{
  "model": "image classifier",
  "crop_scale_min": 1,
  "norm_position": "pre",
  "mlp_ratio": 3,
  "inner_norm": false,
  "orthogonalizer": "newton_schulz_5"
}
Rows from block 4 of a small image classifier, named by matrix and row number. Rows with one number belong to one neuron. Each number is 500 + 50 x the weight over its row's rms, rounded and kept within 0 to 999. All counts start at 0. Numbers have three digits each. After the name is the row's rms in percent of the matrix's.
After each neuron's rows are labels from the 100 images, of 14848, where the neuron reaches its highest value: "peak at" is the part of the image that holds the peak. Only what is clearly more common there than usual is listed. The data: capsule endoscopy frames (Kvasir-Capsule).
# fc1: MLP up (model.blocks.4.mlp.fc1.weight, 384x128), inputs 0-127
# fc2: MLP down (model.blocks.4.mlp.fc2.weight, 128x384, transposed), outputs 0-127

fc1.58 121:612425484562469555522504507421474494455433483510460468478469492457498488433465489528385436547512510511551500451503501556483551436387435505499482436445526465517525507656589504465474573487508487458426622600516522469546508525537510481548497494535598515544504506500516633518539497478395583497439433550483449571480591448566490500526463444471546516479487521542462508452518430406533578489458
fc2.58 115:514458550552514611491461444383605464415541497577536422477473415555479470536516570574563639495464544492500492491470593411523496537402531427494531526488575533436436419492505501432449475497487516479580500433527398474476484516475498481444461453574506508428404533472525493518495584506574491446531526492495492521547416517555512426470555544487524495454549436439549542550539485552520541573506
peak at: middle right

fc1.325 103:478540561548518664538421516558465505474503548550480475447565472536368501593423491430483532550454569525518586539497516414416555518551512481463524451525494472492487553436404460525457524529526469493438451444552476420452388574516570509518490461569486514484431523478464499461422520548463451476506482462454522456611479507561529460559480436503562540419453497591579463474560493531477563493544
fc2.325 110:452454531531395516540542492543487524486447533515492461519545432455493505559471471443433489460509491468425491608440610461483475487476496478407466522486550408447525509432607435477504525539427448533410472499480437452507512579471560481535362463492508605495510513612471485533488522581483520498524460590472454551541549574514393557540470589540501535568498487553578487584445551473563446510456
peak at: middle right

fc1.76 112:412436536505604515417541528565528492512487433594559458489487454532441418517550553494494423544452528464473413412451482510526542482533535502486508486492515468511582490509470480480493436479502515493618473583479479589405506523601577462395522436554460501511570455487557491510513505545508526497547507566389427528543526560454506399385491534557519566503522577544425492399544536475529460542545
fc2.76 104:498494541437454535486534557525463465473478505426574582556462492438492520444476441532442569483483485565541496478521436447507513501563542531487515558461489465422562463443482459558569357451560476470486546522581570520547520572562538483540392505563578461442461443578541433541503428478424577501478545476492439423557510522591444412530514469411476514414486478513463576580563464548527559449555
peak at: middle right

fc1.306 113:500471544521438535558450520495447569560563428591569423485501460528409561560462484409417499577407562484533479434621568430571464527459508501468525537432533625496523520486420547585510497480546542593476523452495484442503453441543485480498438385516544472481513498488509488522540553483475554515461513570558500502433432472468587548489538555563478471398470485520486446533515477479583409528481
fc2.306 108:514548479491450590529571572584508519458447521501499533461546460464539510518553539445531522542450488450414524460479493468513527467543537447636485613482495546501501544533490480454508427474532511568449561485389453437511534562432496473449487394424449466405525550498525478393500518453566468524490528574529555534508432534506480477562477511460519525612571488562402524578360480499514533441420
peak at: top centre

fc1.165 112:431470540447506564525469532480417507525543502531496495509583413470427624555486585469544471529445493502562426501491515444428488546468550449494422426480501423563502517454552448493536587514481467509536580550514515504439527488508584518480421608563611537468467483538458508494504514555621453475513501441494508576493462612442503549464569483479460378458517465469464442472450412478561427471560
fc2.165 112:479557589595534487478461571532506670512392487456559527508466448534552367508466394514520412526474500491436541564403461509473546530487510545489555477438424546525537441475503540525535595496445516526461476527565549515501547469483479452532509503462496503620545495512517552466430466620534504482510486478452436472478475552537481456515536520523522501413525376447575501505401475482410497489491
peak at: middle left

fc1.82 107:454519547426579511479480561522546573440436479442568490462457474608365600502548461452564519518444531471567538474472416566486399501483536551488470514494538495489438426498548528534465531552487432540456585512493389504526543455511536535467554493528556563414454412531516496579447489458512572513541416494489449568521402491418525488486579543530423418508487521478535464526563529525525593454466
fc2.82 109:483419457551533488476468484444574472485542560472448406493576445517495458506503428582506570486607504614491542452450514431491460528488523525494474606526346520491615510443523443460519493518555556467463577548545552504477490514490486522476501497403526490582532555539467535518532561422543485481481574500474526442521541515535551535510473452442423506465492526400373568532470504470448408601458
peak at: top left

fc1.39 102:524447603504518464424560449565522504441555488552440522492458470472551611372552502519511505497465469533645439439591501543569508498391508557588464524465469562484488477399501461557581507555455462462426523524516494465547506513465447428405484474523568443500448517485514489640524423547549541495431587470460476545519572495494477469497575456472538579516560464463482555483479489516498551507495
fc2.39 099:492493477424497492498429452487506526613511558541528601486460524539534485525414496506484478565445619442491576485504482476454442453532479420475505501509410464448445584493550544573489419546477538547548496542553499504561487523415504498543421512440478502465518449543579661431514506579461549414431535474483498475615589460471391459610499530421467523503472500514460509539460494557502530512549
peak at: bottom right

fc1.340 099:529518586538419510453499476499525465459531466502501586513538491461494447558493556568379544470533435597391551559568532514496496511472501517538431354485472489487550652465450523497432556473415482553457436486540488521493480528513580505543505540499494525493426408442472495577543519494495477403532554500496611501482518500536491459468514547486525528464508504504444406468522405556644427518512
fc2.340 097:521467517568565534537471424504439551453439458472480480513518494573486525460423556563510529449446462543504495511485616450509451520545445480507449509561504438457540585506488548533419477444494496469419556511487439500480531651485459539442513548475555450443502547618536542521558434468487512446582414548543528399481554609482494453450589521439535532500591475566466496457479517459507362460458
peak at: bottom left

fc1.207 098:514504571544462538460492449542482313491449420543532601423500545437497502506528525552370497581466530541494528433455467492480470469528513581578470447544564497419469493536586502466505486477452423508425471574557449447509475500474521501569464537540511491574476463477526510580552469595506482494581518503573459514460517597580456452409448522515539512443522428505489542508419555440562513465435
fc2.207 085:536464479445466542548476517493550442504481438558487472528530537475515526550521448532489510500440517553660485506502526562451478424488520483562527458498603518439471388477496450484433563477421511521552418464445439512494570574491473635515465507537454479512501412504565608460550408473434471467534506513500465467566510537471494359424500532528475494436564518462631573568431550517538511500475
peak at: middle right

fc1.267 094:567437522518452508428518494497496511533447503451541486527500513574540465504547508508452423583455572485509478436487589513522489420595466443648541548521531460457400465455493537559520469464598580455424427592478510412553465465447437569556537537493506487441405439499567509522379478488470538529525624520442498478431523486522487453503485522430536519490450430445572526538551487509472516574565
fc2.267 097:523539548487465497529539509482511478527494579452528455405525534497551536462489514481394546496511525448471521526557485547562415519432591445419572391509469517540498451473564502525547451487462377600425527594514426489450442486480516541558548505581514480481559495539500441484524485425468513508585519454442404520486503443599599486473370506439446594589519540523532505465426466525534473560478
peak at: top left

fc1.273 111:421516569599491554425480536509433509484586515636515452515453478494454460550446434496439558500456499576553437518632515533507481478404392493558462576426449602511411434493474590588619504445548492447424491508537509496445517540528556529463535537537470524436513423550473485520570519484490470477491464476498524481522516481517460547438483487518476426464474545613496534438461428529485455524502
fc2.273 108:443436459589424522522502461553469474401425531546512489481525467422558483586528478514498532503490421443509600508475461479539480528539498487511570623487498553494448562571561527503523486455565561498484484476456490572539512573479530438611420586417538465449480541497520508499536466577538495464481474484549582488473587476477397515576433469434393554466529430401562478467500535448409541438510
peak at: bottom left

fc1.300 130:477393488429493542484481460580584478447424592465545486467518502513481462545533452560473476488497536566492517476471471535493551549401391582516528468530505532425461483419452575519365417527483459413545524446463564467499560462424436521459564603502525565536439523592499513524519545558505497492502487534464471395522514495572528483487604627463539445540451520518489478520478466490482479533612
fc2.300 125:501528457449515462478447548470562472474434466551486506495495572476456540507503504540553490470575540450450524382417484490442574435476471484436531425606528496463535576507545453537556515530499404463562442457437468490521533548544552435676557478525444471581496476591478589537416558461427475618481477522529440513442470516505479570483585442478562413537536547465509483511551515437476495451511
peak at: middle right

fc1.188 107:489468478485508545401548469487529471452568546609521576517499511459449465518621388506476509546473576427471478486489494501491517502454421481495388506500455523504492629547501534424537443539512522459413489495469530395370523488573525556496463442503438446486581498455504428510376595532429546510496555553519501595461498426600531477469476549468538565502510478553494474547565536473484526545526
fc2.188 107:481438460559456454567506497478540465547524436470452443522525526564585535467578512382457460520462532468496491520546508497496587415557496479480547493448462464532579550483538429544518521551535487496443464516482541490583438464470413610662500492588473538491537566488426567545452431397469426507467467502527535521523462553526435537499413524452590513568513459517418560526529432460492482410567
peak at: top centre

fc1.181 090:375454496532410384464502440415525506516608420561541481500539508550520490469539556481511480567599471451514532563459483507465526500465470495427481448546518515576575495479584569518453454488499451483507481517539424396462471537450450606460449508488576563440488536473543535495497532406504460568451490572546516443520516466404559413488535470461508568500540460527505544533471492480649510552427
fc2.181 092:581527488429460474491531497496482515461501500497475531407428513605543523473501535466534488520542500489375448526463563537446364461470505476458439434403521432576515580504488440453491555557423505507527462542544434523423501475528484521526564535544548614541501404549481554502544529507438524482556567548601487496522523576503526452518409562429512570470457367527472517458463447467572574497549
peak at: top left

fc1.241 087:492562490489513552506539540454443459525371549561468487478502545569443567519512498516416583431477465479636395455542471486491491510480486488503520441430584511495445532433551555474551549533493423485534563472494595453591553505544547559481409431563508462455479438493605450494638439489516468573470413495544451455501468605515525461532496455534420454555443527528463562500516495459478466517506
fc2.241 086:539588508475593459424454503381496598511456460390482544519493471617463571496584488481577493525477427470515579493437515488522439489534460455565526518526462602532515499574485599539529514509483496463480450546541512545491529535530473417468527500493495450478515383552463473457385517464446496556448620548511524518495505495460536566566474512451473386567481517417486505516446463542488557493390
peak at: top centre

fc1.62 099:498519515499441455495581432431514480548502524544471481533547579468444485520555406556471489493527455579558546546564527455489572507539523534616409386417487460564452610497495594521497464515492498463510417542530500524482403504557561516459515456465563442519465550462497512557526471446477583588432539455515560532460466524584404527485452534424475555389554457424471446441497505489434452505563
fc2.62 110:508496454550581433469384558523476603524501422502473476463562460519517493462500597521462536474593427509381476398471540612518552496514424406572451488505552526490513472499443521418403482524507519497503555473554421532498613547457497522516480486527405493400549547430429609476481493499465505504574554532480479535524535521474513502512615555509504436415484480414529503527535475534461535523521
peak at: top centre

fc1.159 052:532593514507533450487482446424502501536571475456434570496593433451475509484496504513434529503485574508525515565467524471488498489519534559557424435503465512460427440523486560469457499473478504592447576415369515448549430605495550581473541452588525543457491553424522533568457461468521385530466406450578515582455428550475563525502574530411483569462515475541569581459458512501513532547523
fc2.159 059:570488503519539511485463581482515502516596496524442481482549495515566452459507506589485477510470543487582564518492593493504564438528500493514505518524582542409518540488477504480452430376484542415434470388435490504448489467558454558441463539432478423650547502545422599565572526489441504525437469471502579535497438483504584471481566508468475478465602459561511584452518433532473513475397
peak at: middle right

fc1.243 103:504488418493549474448465501539527558517446557576543538430493509418533476498515493617583474528523577454553578460560381329511485473508495557515492466445554448513484468481547521444523462556488420523473567440435514451547458557505567546481491518580575482458565567503589512537563596407487475489467543485438495447458473464463497468495572558481482519458511518529470486396497522555512392413503
fc2.243 098:534482608508425371447469551480493538428499567496522572483570502508515471534435460424555487481490606510534465432516538473562530505431567533471518491486550382494432535500438469447559594509471515479480511432536470518451569515448537512476576548471489401508512497485520472521518566462494500514453449409509394544469439573483531367566534512572538526522476553468583502464480474558388478536599
peak at: middle left

fc1.66 079:391529596514517507544400512495444482483573540457526503461474458543490506514575525579513514491483459520383545586484501496575363490368460503525497482519468472594426531483462552438438470487469565535521430456552504556484510439516600446492522453492578467435468487437448515545546502482451546532545504509425525482579504458460479491500466422560422518495598595506490430418523494573561492571546
fc2.66 082:505464544498583508502396550485491471471612544438437488604522533475540553510470478532539553505485603549527427559537463502518498508511474503384504545586472428541497486591532548427490592490439494578558388471464543462496464460395460501537580492557555592464475465487470517572434468385560459483532461525484513460510497547522434443552474565494475441479443527480467511392505474522520383538510
peak at: bottom left

fc1.96 098:474515536588486527442525605483485556601492487490448442494580462496494483481473452409435477542545601383564492435526475535516509534552491465404436513535429519498452586532446603570518545426516425461416560572481488474587498483518583471405575491459530548455469563582460491497432509449477472518451535513542559435498476509450480527509527549526505582492432439481439504424530474462572553517422
fc2.96 094:544415543466523461411551504594525593452577443641531466525561487578565462498474546499423607475541446478558490523490481511529515433448466452479436528572520406549505495479435439501504519570473520545491515446416495456457549574440434540386506465462521467489516578582455472455473497392458538518471499474518519504465459474456510461515541535577488494548576413552531487509443589613509466509483
peak at: top centre

fc1.331 035:442403548510481477474555515465565447483544472447515510488499477505433465453490475464533380519430507461614476576525507492457507545534500535512418449489527488561362581554532570461516490437567470434514592543477575456495565415561527567473623512534453409602561462507547496542521422540575458485438483502471401505477432474557544500434559522478519472558429535496527554442549492521515475437492
fc2.331 031:532489557492531528559522515529505487450455535563574540598557469435490502499440497553545447550461468483510521459420479514373489507513551481468442484512537553558506509519428511453361457371508515501543583454502506440531413423455497554454508577444499494533550515564419489557540608478500440423496550477515525537380445598439467412478431565531473555530477591479473558536481518508486444569517
peak at: middle left

fc1.93 088:497446511493452471492445613500585496468492456518503429503506512555389493455530547532418549526499534457494490472598566547495586394471470493452436503531481536575438557527451457515400383551499513514494485514519492538506500480515564445540496514473511439522503608657466452597524544480434519526575568556379520500431556543474531444535478478477531424418427498520475486518473421436479455551487
fc2.93 081:535570468481527560469487447576474508485500494484648536543578486570516502399477475394522536532485446578541464494529540501446504474538422498533464558474591543589491446511475570459561461516438518448583498520401488531441518603517482403440488443502478451508537526513448584448560439487601389451586512519500481557485420461525501456489437430540542455526524456534509496419407545555483528504497
peak at: top right

fc1.67 060:467381613562457457527467467478611591479588413504481619432503468461401428556582579481520530488522413503454454415441552484516482559539525516503562439490449474523462503469494469471488495493529511406410520566574535428515427465496510577532478532510522507486475495466589528547442488520488555506419479534426543481514432490458558544566529518564534528534535516435416476496526407550430513496478
fc2.67 056:528433521477434557539512424538435547564467560487465527477516536495556498408467503485499444434510523530479484514521569443552481517508484424535547442512504487564508550389487551447485443596432565516533540576486548420573461523470446546563466475483537538335562474509508567510504423421423549543492573562468529403398460535465549597582436518421532443560508476531507551432485500453499533501526
peak at: top centre

fc1.280 111:482507593415401435540504500507476505462536411589435493521440504585440502496545508450618514474518495490640500522544551490479465566511397488489566459423472492586427514434471557557509460511476525509437464520582462592566577478495476538483502442657528436514527463569494494609539501480507458459492474456507538535536525494568476515516510476456463454531506440451556453480479416500612454470496
fc2.280 114:494425449537525543490453443508502541544527470387573450553437481457464481526420425527515522579523555491387498478468485483492528546551559402506563456445443563541564589453574490478511511565495486566529511478401529542503494528468483473475547532606463451563516452534505497651403454561597457491481520571542526491532455499449464538492426523465488536418480399424505525453508628485514493484492
peak at: top left

fc1.11 104:465481533498580561508514509471493516501429553477584499484529577505508510432347629577518650575559535420516520414452347431530447543520436517534521445526403450490523581467484492455528552576494501543495504525467525506436528445481499491556458504578467514453477480498443487496450535403574480529472478429513468497451465490478572575415506432543453453501482526540545554521506483515540547500552
fc2.11 111:380597491445516433551543493591485623539456570490436459568520561472529453451555424465480505471473592523468583539584475417512452504538493505464422471415474471515465568552479513544543535558437579420490494559540475587448434510425571431491535524478493468465478444483576531458468524577494554530482590557465463489499445510485394503601478524468452490545380512535469464480508514478513506516538
peak at: middle left

fc1.137 119:561535508433467517548451521444480514559438475534533513540537488567493505460552503515453488607563491472408475510332523478453489485474386456633485431488458470495563532528567531497479473489441524523555500536544526564455604572492499589534488478449622480511492429500481592478435558536518534512413481562439481526568398514506428455530516502501461533462526438505403483561501576475491491483408
fc2.137 122:483577566480575527527482467513536598597429496589427460553488406479449509560568463552488479465504468487534439529451560438537474504482514471549499522478497536504425553522530456578566497549519457553425530552441383444527494396493482483538450513523469565434373489495516508523500510430457525459516494461481518505591526428431563451549450540584519433426515540594517534564482504512407499536374
peak at: top right; top centre

fc1.338 113:513478619491482522510449532508534578564524427521446498399522553550425433475597561475530415504503427460511575484490425457529483525493610535544486506582523544466513481511500516435537529508467532523500390451483419518589565457561545495566531457492434528405523580524508510497475562493569385497400567504448502490477550434529549521470473483394540586428446457515437506521436488465502501584449
fc2.338 109:611481434470534387568548516513586472475531557463500504503433491453491492502541501469467486546479530544500483416450505516389399471470532471518462505495419523595475471507440479473572443600511583480574432541530516604472571470532532468444483575454556563539600505541499523430510517469533493401503524466449504446491521418481460496465534547445581610556524477506359482528542564454477489510565
peak at: top centre

fc1.215 115:422532566549444517531457527506550551539513560515425436552479559535490463537490496505550497566510590471494474517603543456518539472429444552497477465496502570510568503528421501513557470397446473552512479543437460505452508538491510661431520566601540383469499440579619552487468383453421434411484433545521521476475449437511491470465579454454463489483502492521562513474443431502546467470503
fc2.215 120:547541470556385463485543544528556545517508460470494466520489462411455527590501440456559525461383533497523572492552563536525532489559458401532538555582382508501446569507512566521534422489480414639438451516513502576521512448554452531461434515464526509604550569529447461470538461470563492480477518463431472512504499520542536618536472464478470475464532411582487503449496481410397514524494
peak at: bottom centre

fc1.90 098:399469486537472490489486528564458567411479523466507538512456456473455454374516431485570485540549560414487596529380417507447534536519515461460467496521466534424467503487461479594459516547602513491606505549572518462486480466439537413577500526583576537455518463446425582529445486476455542527584530519515458510573445496566423494443515522530428606534506547588531510458512499468453510568491
fc2.90 097:468482470560479502489491450467560416460419497477490515536431415427514531546538557608466492510619550556467482416570560556495465437527446558409550483544437551461463406521522548598439472482567445455463516482423462442479512505459459598569530497528512430504582386475441467554541480500541515513534458505468530524467505490591544558455512512483463493431506526506505460577547547627576481457569
peak at: bottom right

fc1.92 136:494417570511557488541522473607490510474455415516421426470462520452497469463577487442486427465517556416507541515473479525603450543429487453517459453508537488569565422445428613407562412547466565509511478504475487581467540481645492483426482458569530495533559526526477518539475508494542513434436482480498552485577560525584480473395469486542474501504510410536584491564450512462541533595501
fc2.92 135:525512568570435545528443473540561511505457474470455487495509500465469424604528518495513536424564488566452589542423497496452414450576481495509457504457437514578569486540403531551487502493491543476565519407595501502470466534509418609456526508453491517504533543596550516515509439547541369489459487606563531500540390512504437506491504514423380469437446520503414490540582583470515464497500
peak at: top left; top centre

fc1.377 125:469512444678493458448564469488521599501484519564408517454446499508571486553498491441464509533410482534444430496516478531531499468490452486553582423518517552472545588504492488534427489547448505497441539545494449441420567540478509489565503481439512505398470581469440465613571498446484497528457507407582491536488496529529632511536540482600409458447452493416490514498584478453496499551479
fc2.377 124:526444437452420555565513551513502584495518486548486612452488512555505473577516531516552422434451452543478482598479562557407462446457441468495463613486561597506473461405427461522485546517557492480552578491574540447487544437480418534437518491598454543477547441516612533422463493552518438465490502534505530556459447547430431504503434464503474468474515590477485460509517559595482451469442
peak at: bottom left

fc1.186 101:448486538561481493425558424476463526487515579534537496422452624464521474468487561543490546501523589492437480553569524490548491423400529532616519448544621542416459609487524397483492460490512499561591471549491494497570512521528463461428525478497435526477433450512510422545483480445457494544472452467509511463409523455550480463533502536567473575444384576448519544515559446528463434542562
fc2.186 108:465530477490433546427482441486552592529519513569525500605466572525461509457413426460571525518506468512548478444462570570472448457442527441475448530514495449468560472522502496446444574522493494546525492487530475507532469476489408494553521482431459554393510542516573453565408587454439469541628547458548554540445614456504509449486574500509491539402475443430462587442468443573566553484561
peak at: centre

fc1.334 119:540469566457560481436533423471440471527495512612461516434488526443553429496514430507446463547495563570437494477446589444524481559458441456568355515456529481510534559541446533589467467565514473575528429530531487526496520492485436458537576479539467442530445517519487559424520502496586472542367430472395514548592546573546560505432493488503479467476523511534520459470525455546573584589494
fc2.334 121:530515495431415521531510432471616498632538512488447516441509398513473532559520489554526510423467565477573530511479500610509407439451517501473565517501471538589474548504561515457455495582542595520412478423379444418504551499526509509429475543481484460588518488608563484512501426546458457497538556504462571488420481491441543438433500538516514521515452476509498575464535503515465386511561
peak at: top left

fc1.88 092:502511563462534507474458514457482519498432457478565464521531460517434529517559626485377418485455549588464578553478480552437520583540529480567489544465459463591477457455429485511424546502511475366618601530586537409473435497560489501497506388517476429457508458488533544526439481501495544461540573511558445462576423534504481415515467526472492535505520510504535533510510498599452501595460
fc2.88 094:470509582467528545491383516569496432516432550558472481478496515421544527398541383499533466467473537432522563501422599553488488398461500561552535529427527401541484469462538635522495460503467582516627562494463479454577484488529461526475480430447545515507497453465473479503609507463461456547556536566502579475544543479532558463402535566451550543467521436449467469499559463465471505489528
peak at: top left

fc1.345 096:490558460507432568535500500457385370451465503448540552565583402514474426507616382461478541525465414496560525485534509576545458590497421516459418516553608514499438477514495444565473494511503495516412513557547510497518514516508526484468517506560594456503533492405481519550534571488513449468546437497521582467568547458559469505513469528475508504413566535561507411479549460516559428472432
fc2.345 102:524406456448464424485517509469468443489473384512494530559549553530606527611570526419540482553506574470495531572536431471477471475565543517443536524511507498525383585426582488458549482506462481483478521501513407579454554470543529542531477550497474532404525439548382491537515521503538524498406444548435445482548575491522452444461430557521573475440539516502451501410533497556443476606487
peak at: bottom left

fc1.217 074:456428478511422510476513508512519400538520501619525548464526433575565575544548518465514465575573468608501477459546486463426446523416642452490515522507429469557445445507490510448458498578441525452440503503531500510583475476542417534487528475507543412537618507398506472556504624509570474510469477495472451508517534460466461448559543443493502467490453581469422538489428467494451588522447
fc2.217 078:518514596480568538443585514414514522407518472425539506433518521484420648480524545553493516473475462480500582543509495440539493562472508556474489563423463494522537509521471457542475578447474490437655534536406492431583432576502512519383578437502439465462515492488433446502585475504493503521510584524548526478430494550410493519500460609501543484567490470516491438394487522505468477512508
peak at: centre

fc1.366 112:529541518511502429575413441490584625536507389480466442498570470496484515545454555519501490558530547487617534484457592494455525481505420559493558509564498537540543475350479474497493535468486406408528486573518568391408362491451500500508467568526560462520391508552535426515481506503581503494439433478469574477501520534558599473489510508466484532510475504451509491470459447508489459480521
fc2.366 110:518544457404411524520441575507522481477451535488582483421558471520546552548495431524405473531455476466410444465459477457539458402414473471547571460395535535548455572488456525494417498508433556534563556547535494528407510443584517575555560433547440525445488518475547596482495474531472483536440462501563535369419556552541516527504542508451532499551578498558498573516481502496573466549540
peak at: top right

fc1.361 112:493526498500590465532556514467533563502553465473484582456639511574438473510456427497469489505484412535542492510528522449504513477524460449521485478490599551471605423452521492565420453572447513497536469482446463480496475437454485547548497522533539437562550515501469396438520528610478482458562561440619507418570478536492366460541475551563499578491516471605509468479502466546491418395491
fc2.361 101:457569552474443589453536501427435516437513519489544526516482478463489536531536537434503514472447455522567489530481549633509459536457593543467530631511522436495469516463510498405464591481484435533391603537492485508505394447531510479534483500488581524553463481452414507446427489445567438516523415600502473477582529576451452457523539482435467492534442456511477562632524503519560426505499
peak at: middle left

fc1.129 097:469474534398563512584526580507463465492473517436557517500587421468552438399586517416538498475625481507504485563524514519483483448448500482499444480497523492498401494461622528486519543520507539359454462631482482443585516594562541498484597473537588518438533543485524491569529571495504483587413500491528485481497528490469497530428470504459572516468499395489499436551477489548499529453441
fc2.129 091:591535526547465495547414410510472600571426406525510545531451493458495454536505564511387521521590452505511586474485480492451573579430474496535492477485489552446481525507492455541551507587524510460461501478483444496395473446476372483454449501476537493461543542505479493491582391483472452442518557594475586491608569513552509469549438495542538488478391567483427481469506591507517496582507
peak at: top centre; top right

fc1.21 075:495505578491525403477438420555508503522439494526494520459502605400527462579498539478511524611504528517415537466476559507541504431488414534498471498510535529491499452391473451499510461453599439442428481543481519508529494483505550562404561508533531515456460421574512402542435478581457541411467500433511546495438513521615574584559552548406448503497544475521499605429519488532464455547549
fc2.21 071:507549569478497539417479500566447455461432484516421608527447516491521448497499537482536496437521485442524427531424517565450537532468505410556583454443528492546527534393512500499463533460493535494475427506534491531436401449505603433582399531605404576444480558527521540493480482556568569460441463379530520518445528500591529505440461537456546556544521577503596530514560457461495472519522
peak at: top left

fc1.264 080:508486422479519527519603508470522519476521528610519455500546542478457402491608432534455460533430518507530569498521540537496454367485558546512501473503466472509512609570452467481483519510530400425436550410497498485479522432426511573528579462598568505511494522497521495467472478429491449543498524383503486517489520417487592427425431554438503492495584448526590578526527436563544572451498
fc2.264 072:604469544464487578519615599487443487486576500574495430588523453520487501520600519608604507470460584496477561520524537508494424490516428463460523500447462533461489500530390480500583517443532492495485607383427516429561580490464392500456559508454381535475500479495507526508546481427511516529479486450534521501527520410514518462434483489520544489503471447381484485525475582457530539468501
peak at: centre

fc1.158 099:460393526460458622445547509509566377520552499456534520476573466394522501501529476494504451555447472541489491437569540542415506535468556494518661426574479524503502494499518450464432527576539507553476493476460481470552504426464521504457565579563654424491507509455572563478489481529591487435447473501511441546529526487420427510436458535519507450484570495464464467460509483579503546548447
fc2.158 092:509536438448487464497492508545549498544564512491539512445491404452541465530434539582490497563453529579519553520509528465494527528646420597533475510489600561485460496469562397482517533460459482490486512528465415455558530491417521537489509372526543412413525480514549462467458466541544476470560418457569518403611525544512473463523482414519463424629454432549444503491459452492522495531560
peak at: centre

fc1.56 122:503563522536539434433460517438534512521459507460497444489548548591449561509549452570420445507520541572475513432447479571531399502494460437566405492595418451513429543521527526490522458526527501500443487541515536500596520520610470537587583474560460485554453491500438387550469441458454579492485536565502467571406551532513487516550539482498472519559462393487414498524511451536513507360483
fc2.56 121:506472534474510537471476476564560447459442536473487543442463478567539521494546484477487534499565586480607579620421566520478422488390519473488558447421376487501551504534457463486557410554522453410512475537490574491416537499422487564455552504510502554554597507518485441556504528404493515560517569440528473442564438490537456509546495539476500454565452469484530526510579438371417485533498
peak at: top centre; top right

fc1.196 121:465418523533497478496488534475467509513445522490463579430489513461551483500585553539457539487422429529507572461437500489496561533474466546526522603433462486507462427527430443448463489536404632465475592532577483594555416512487493511462516567633528458548490539480508560458543582535411529475576516553451480542456500454479504466483573626474448434491490452486427445488469453562542503395539
fc2.196 122:466447500366434504555523529543499488511472485527594532526477530558501552476566526577510524546579536501477470474587554524556517562527451486469525448488455589546562479502513491537546430455415520434443475503427532555436552536442504563491399512399504442558467541608476352499522577485531472513546469420524433481490528563541427488508481462488541491575496377386499498482429528557491538510463
peak at: bottom centre

fc1.141 101:426469504522570527442551537461623465518512543477572449442541510558431498501508457576536567504531482387545579509570535494503462398451505497570552438513503575528516436442579591523550556492413470541490528477520383493454524515452472514532474467491556478496482453524489474491508406530450480574446434466438503536522466519403479590541584569483443522463513482437402370558541549542537494508469
fc2.141 103:514564535490521426503507524418514473477547507499588585596553459487546486543573428495495553547444561492470472407544473376467505529448502559540521512548413514517525437465520600481488490599564510467529627513499476428423536545498468603472497415521509465524541558516556487436491516555404514483464513525481489358409523435485473480526535441448536483441530486560427533530439480560494396488493
peak at: middle left

fc1.18 117:511526499535575548534507436545499510391486463522571419470499481412398605528403475491474506487587515485431506556454511470488471453475424483527490421543551577532472522593513495494477545554562505520493491481559528484585469504477556569574395568502472463527485395429470498512483555576549526517428429438604478450543443436496447488471525434585485434477496449524550504447591455428583529541490
fc2.18 125:452524546476493477520526556524633619569494526594569433503481481483437521496578494447498456513549515494480573474463555469365515500507481522543514540494455470432440494407512528603463570503508479373469502579488573557467420449471480579443481423525435447548523471550537550463448449553504459449562493545513501540560547474534382482533549481445531491481443517530422471532409478428547498555459
peak at: top left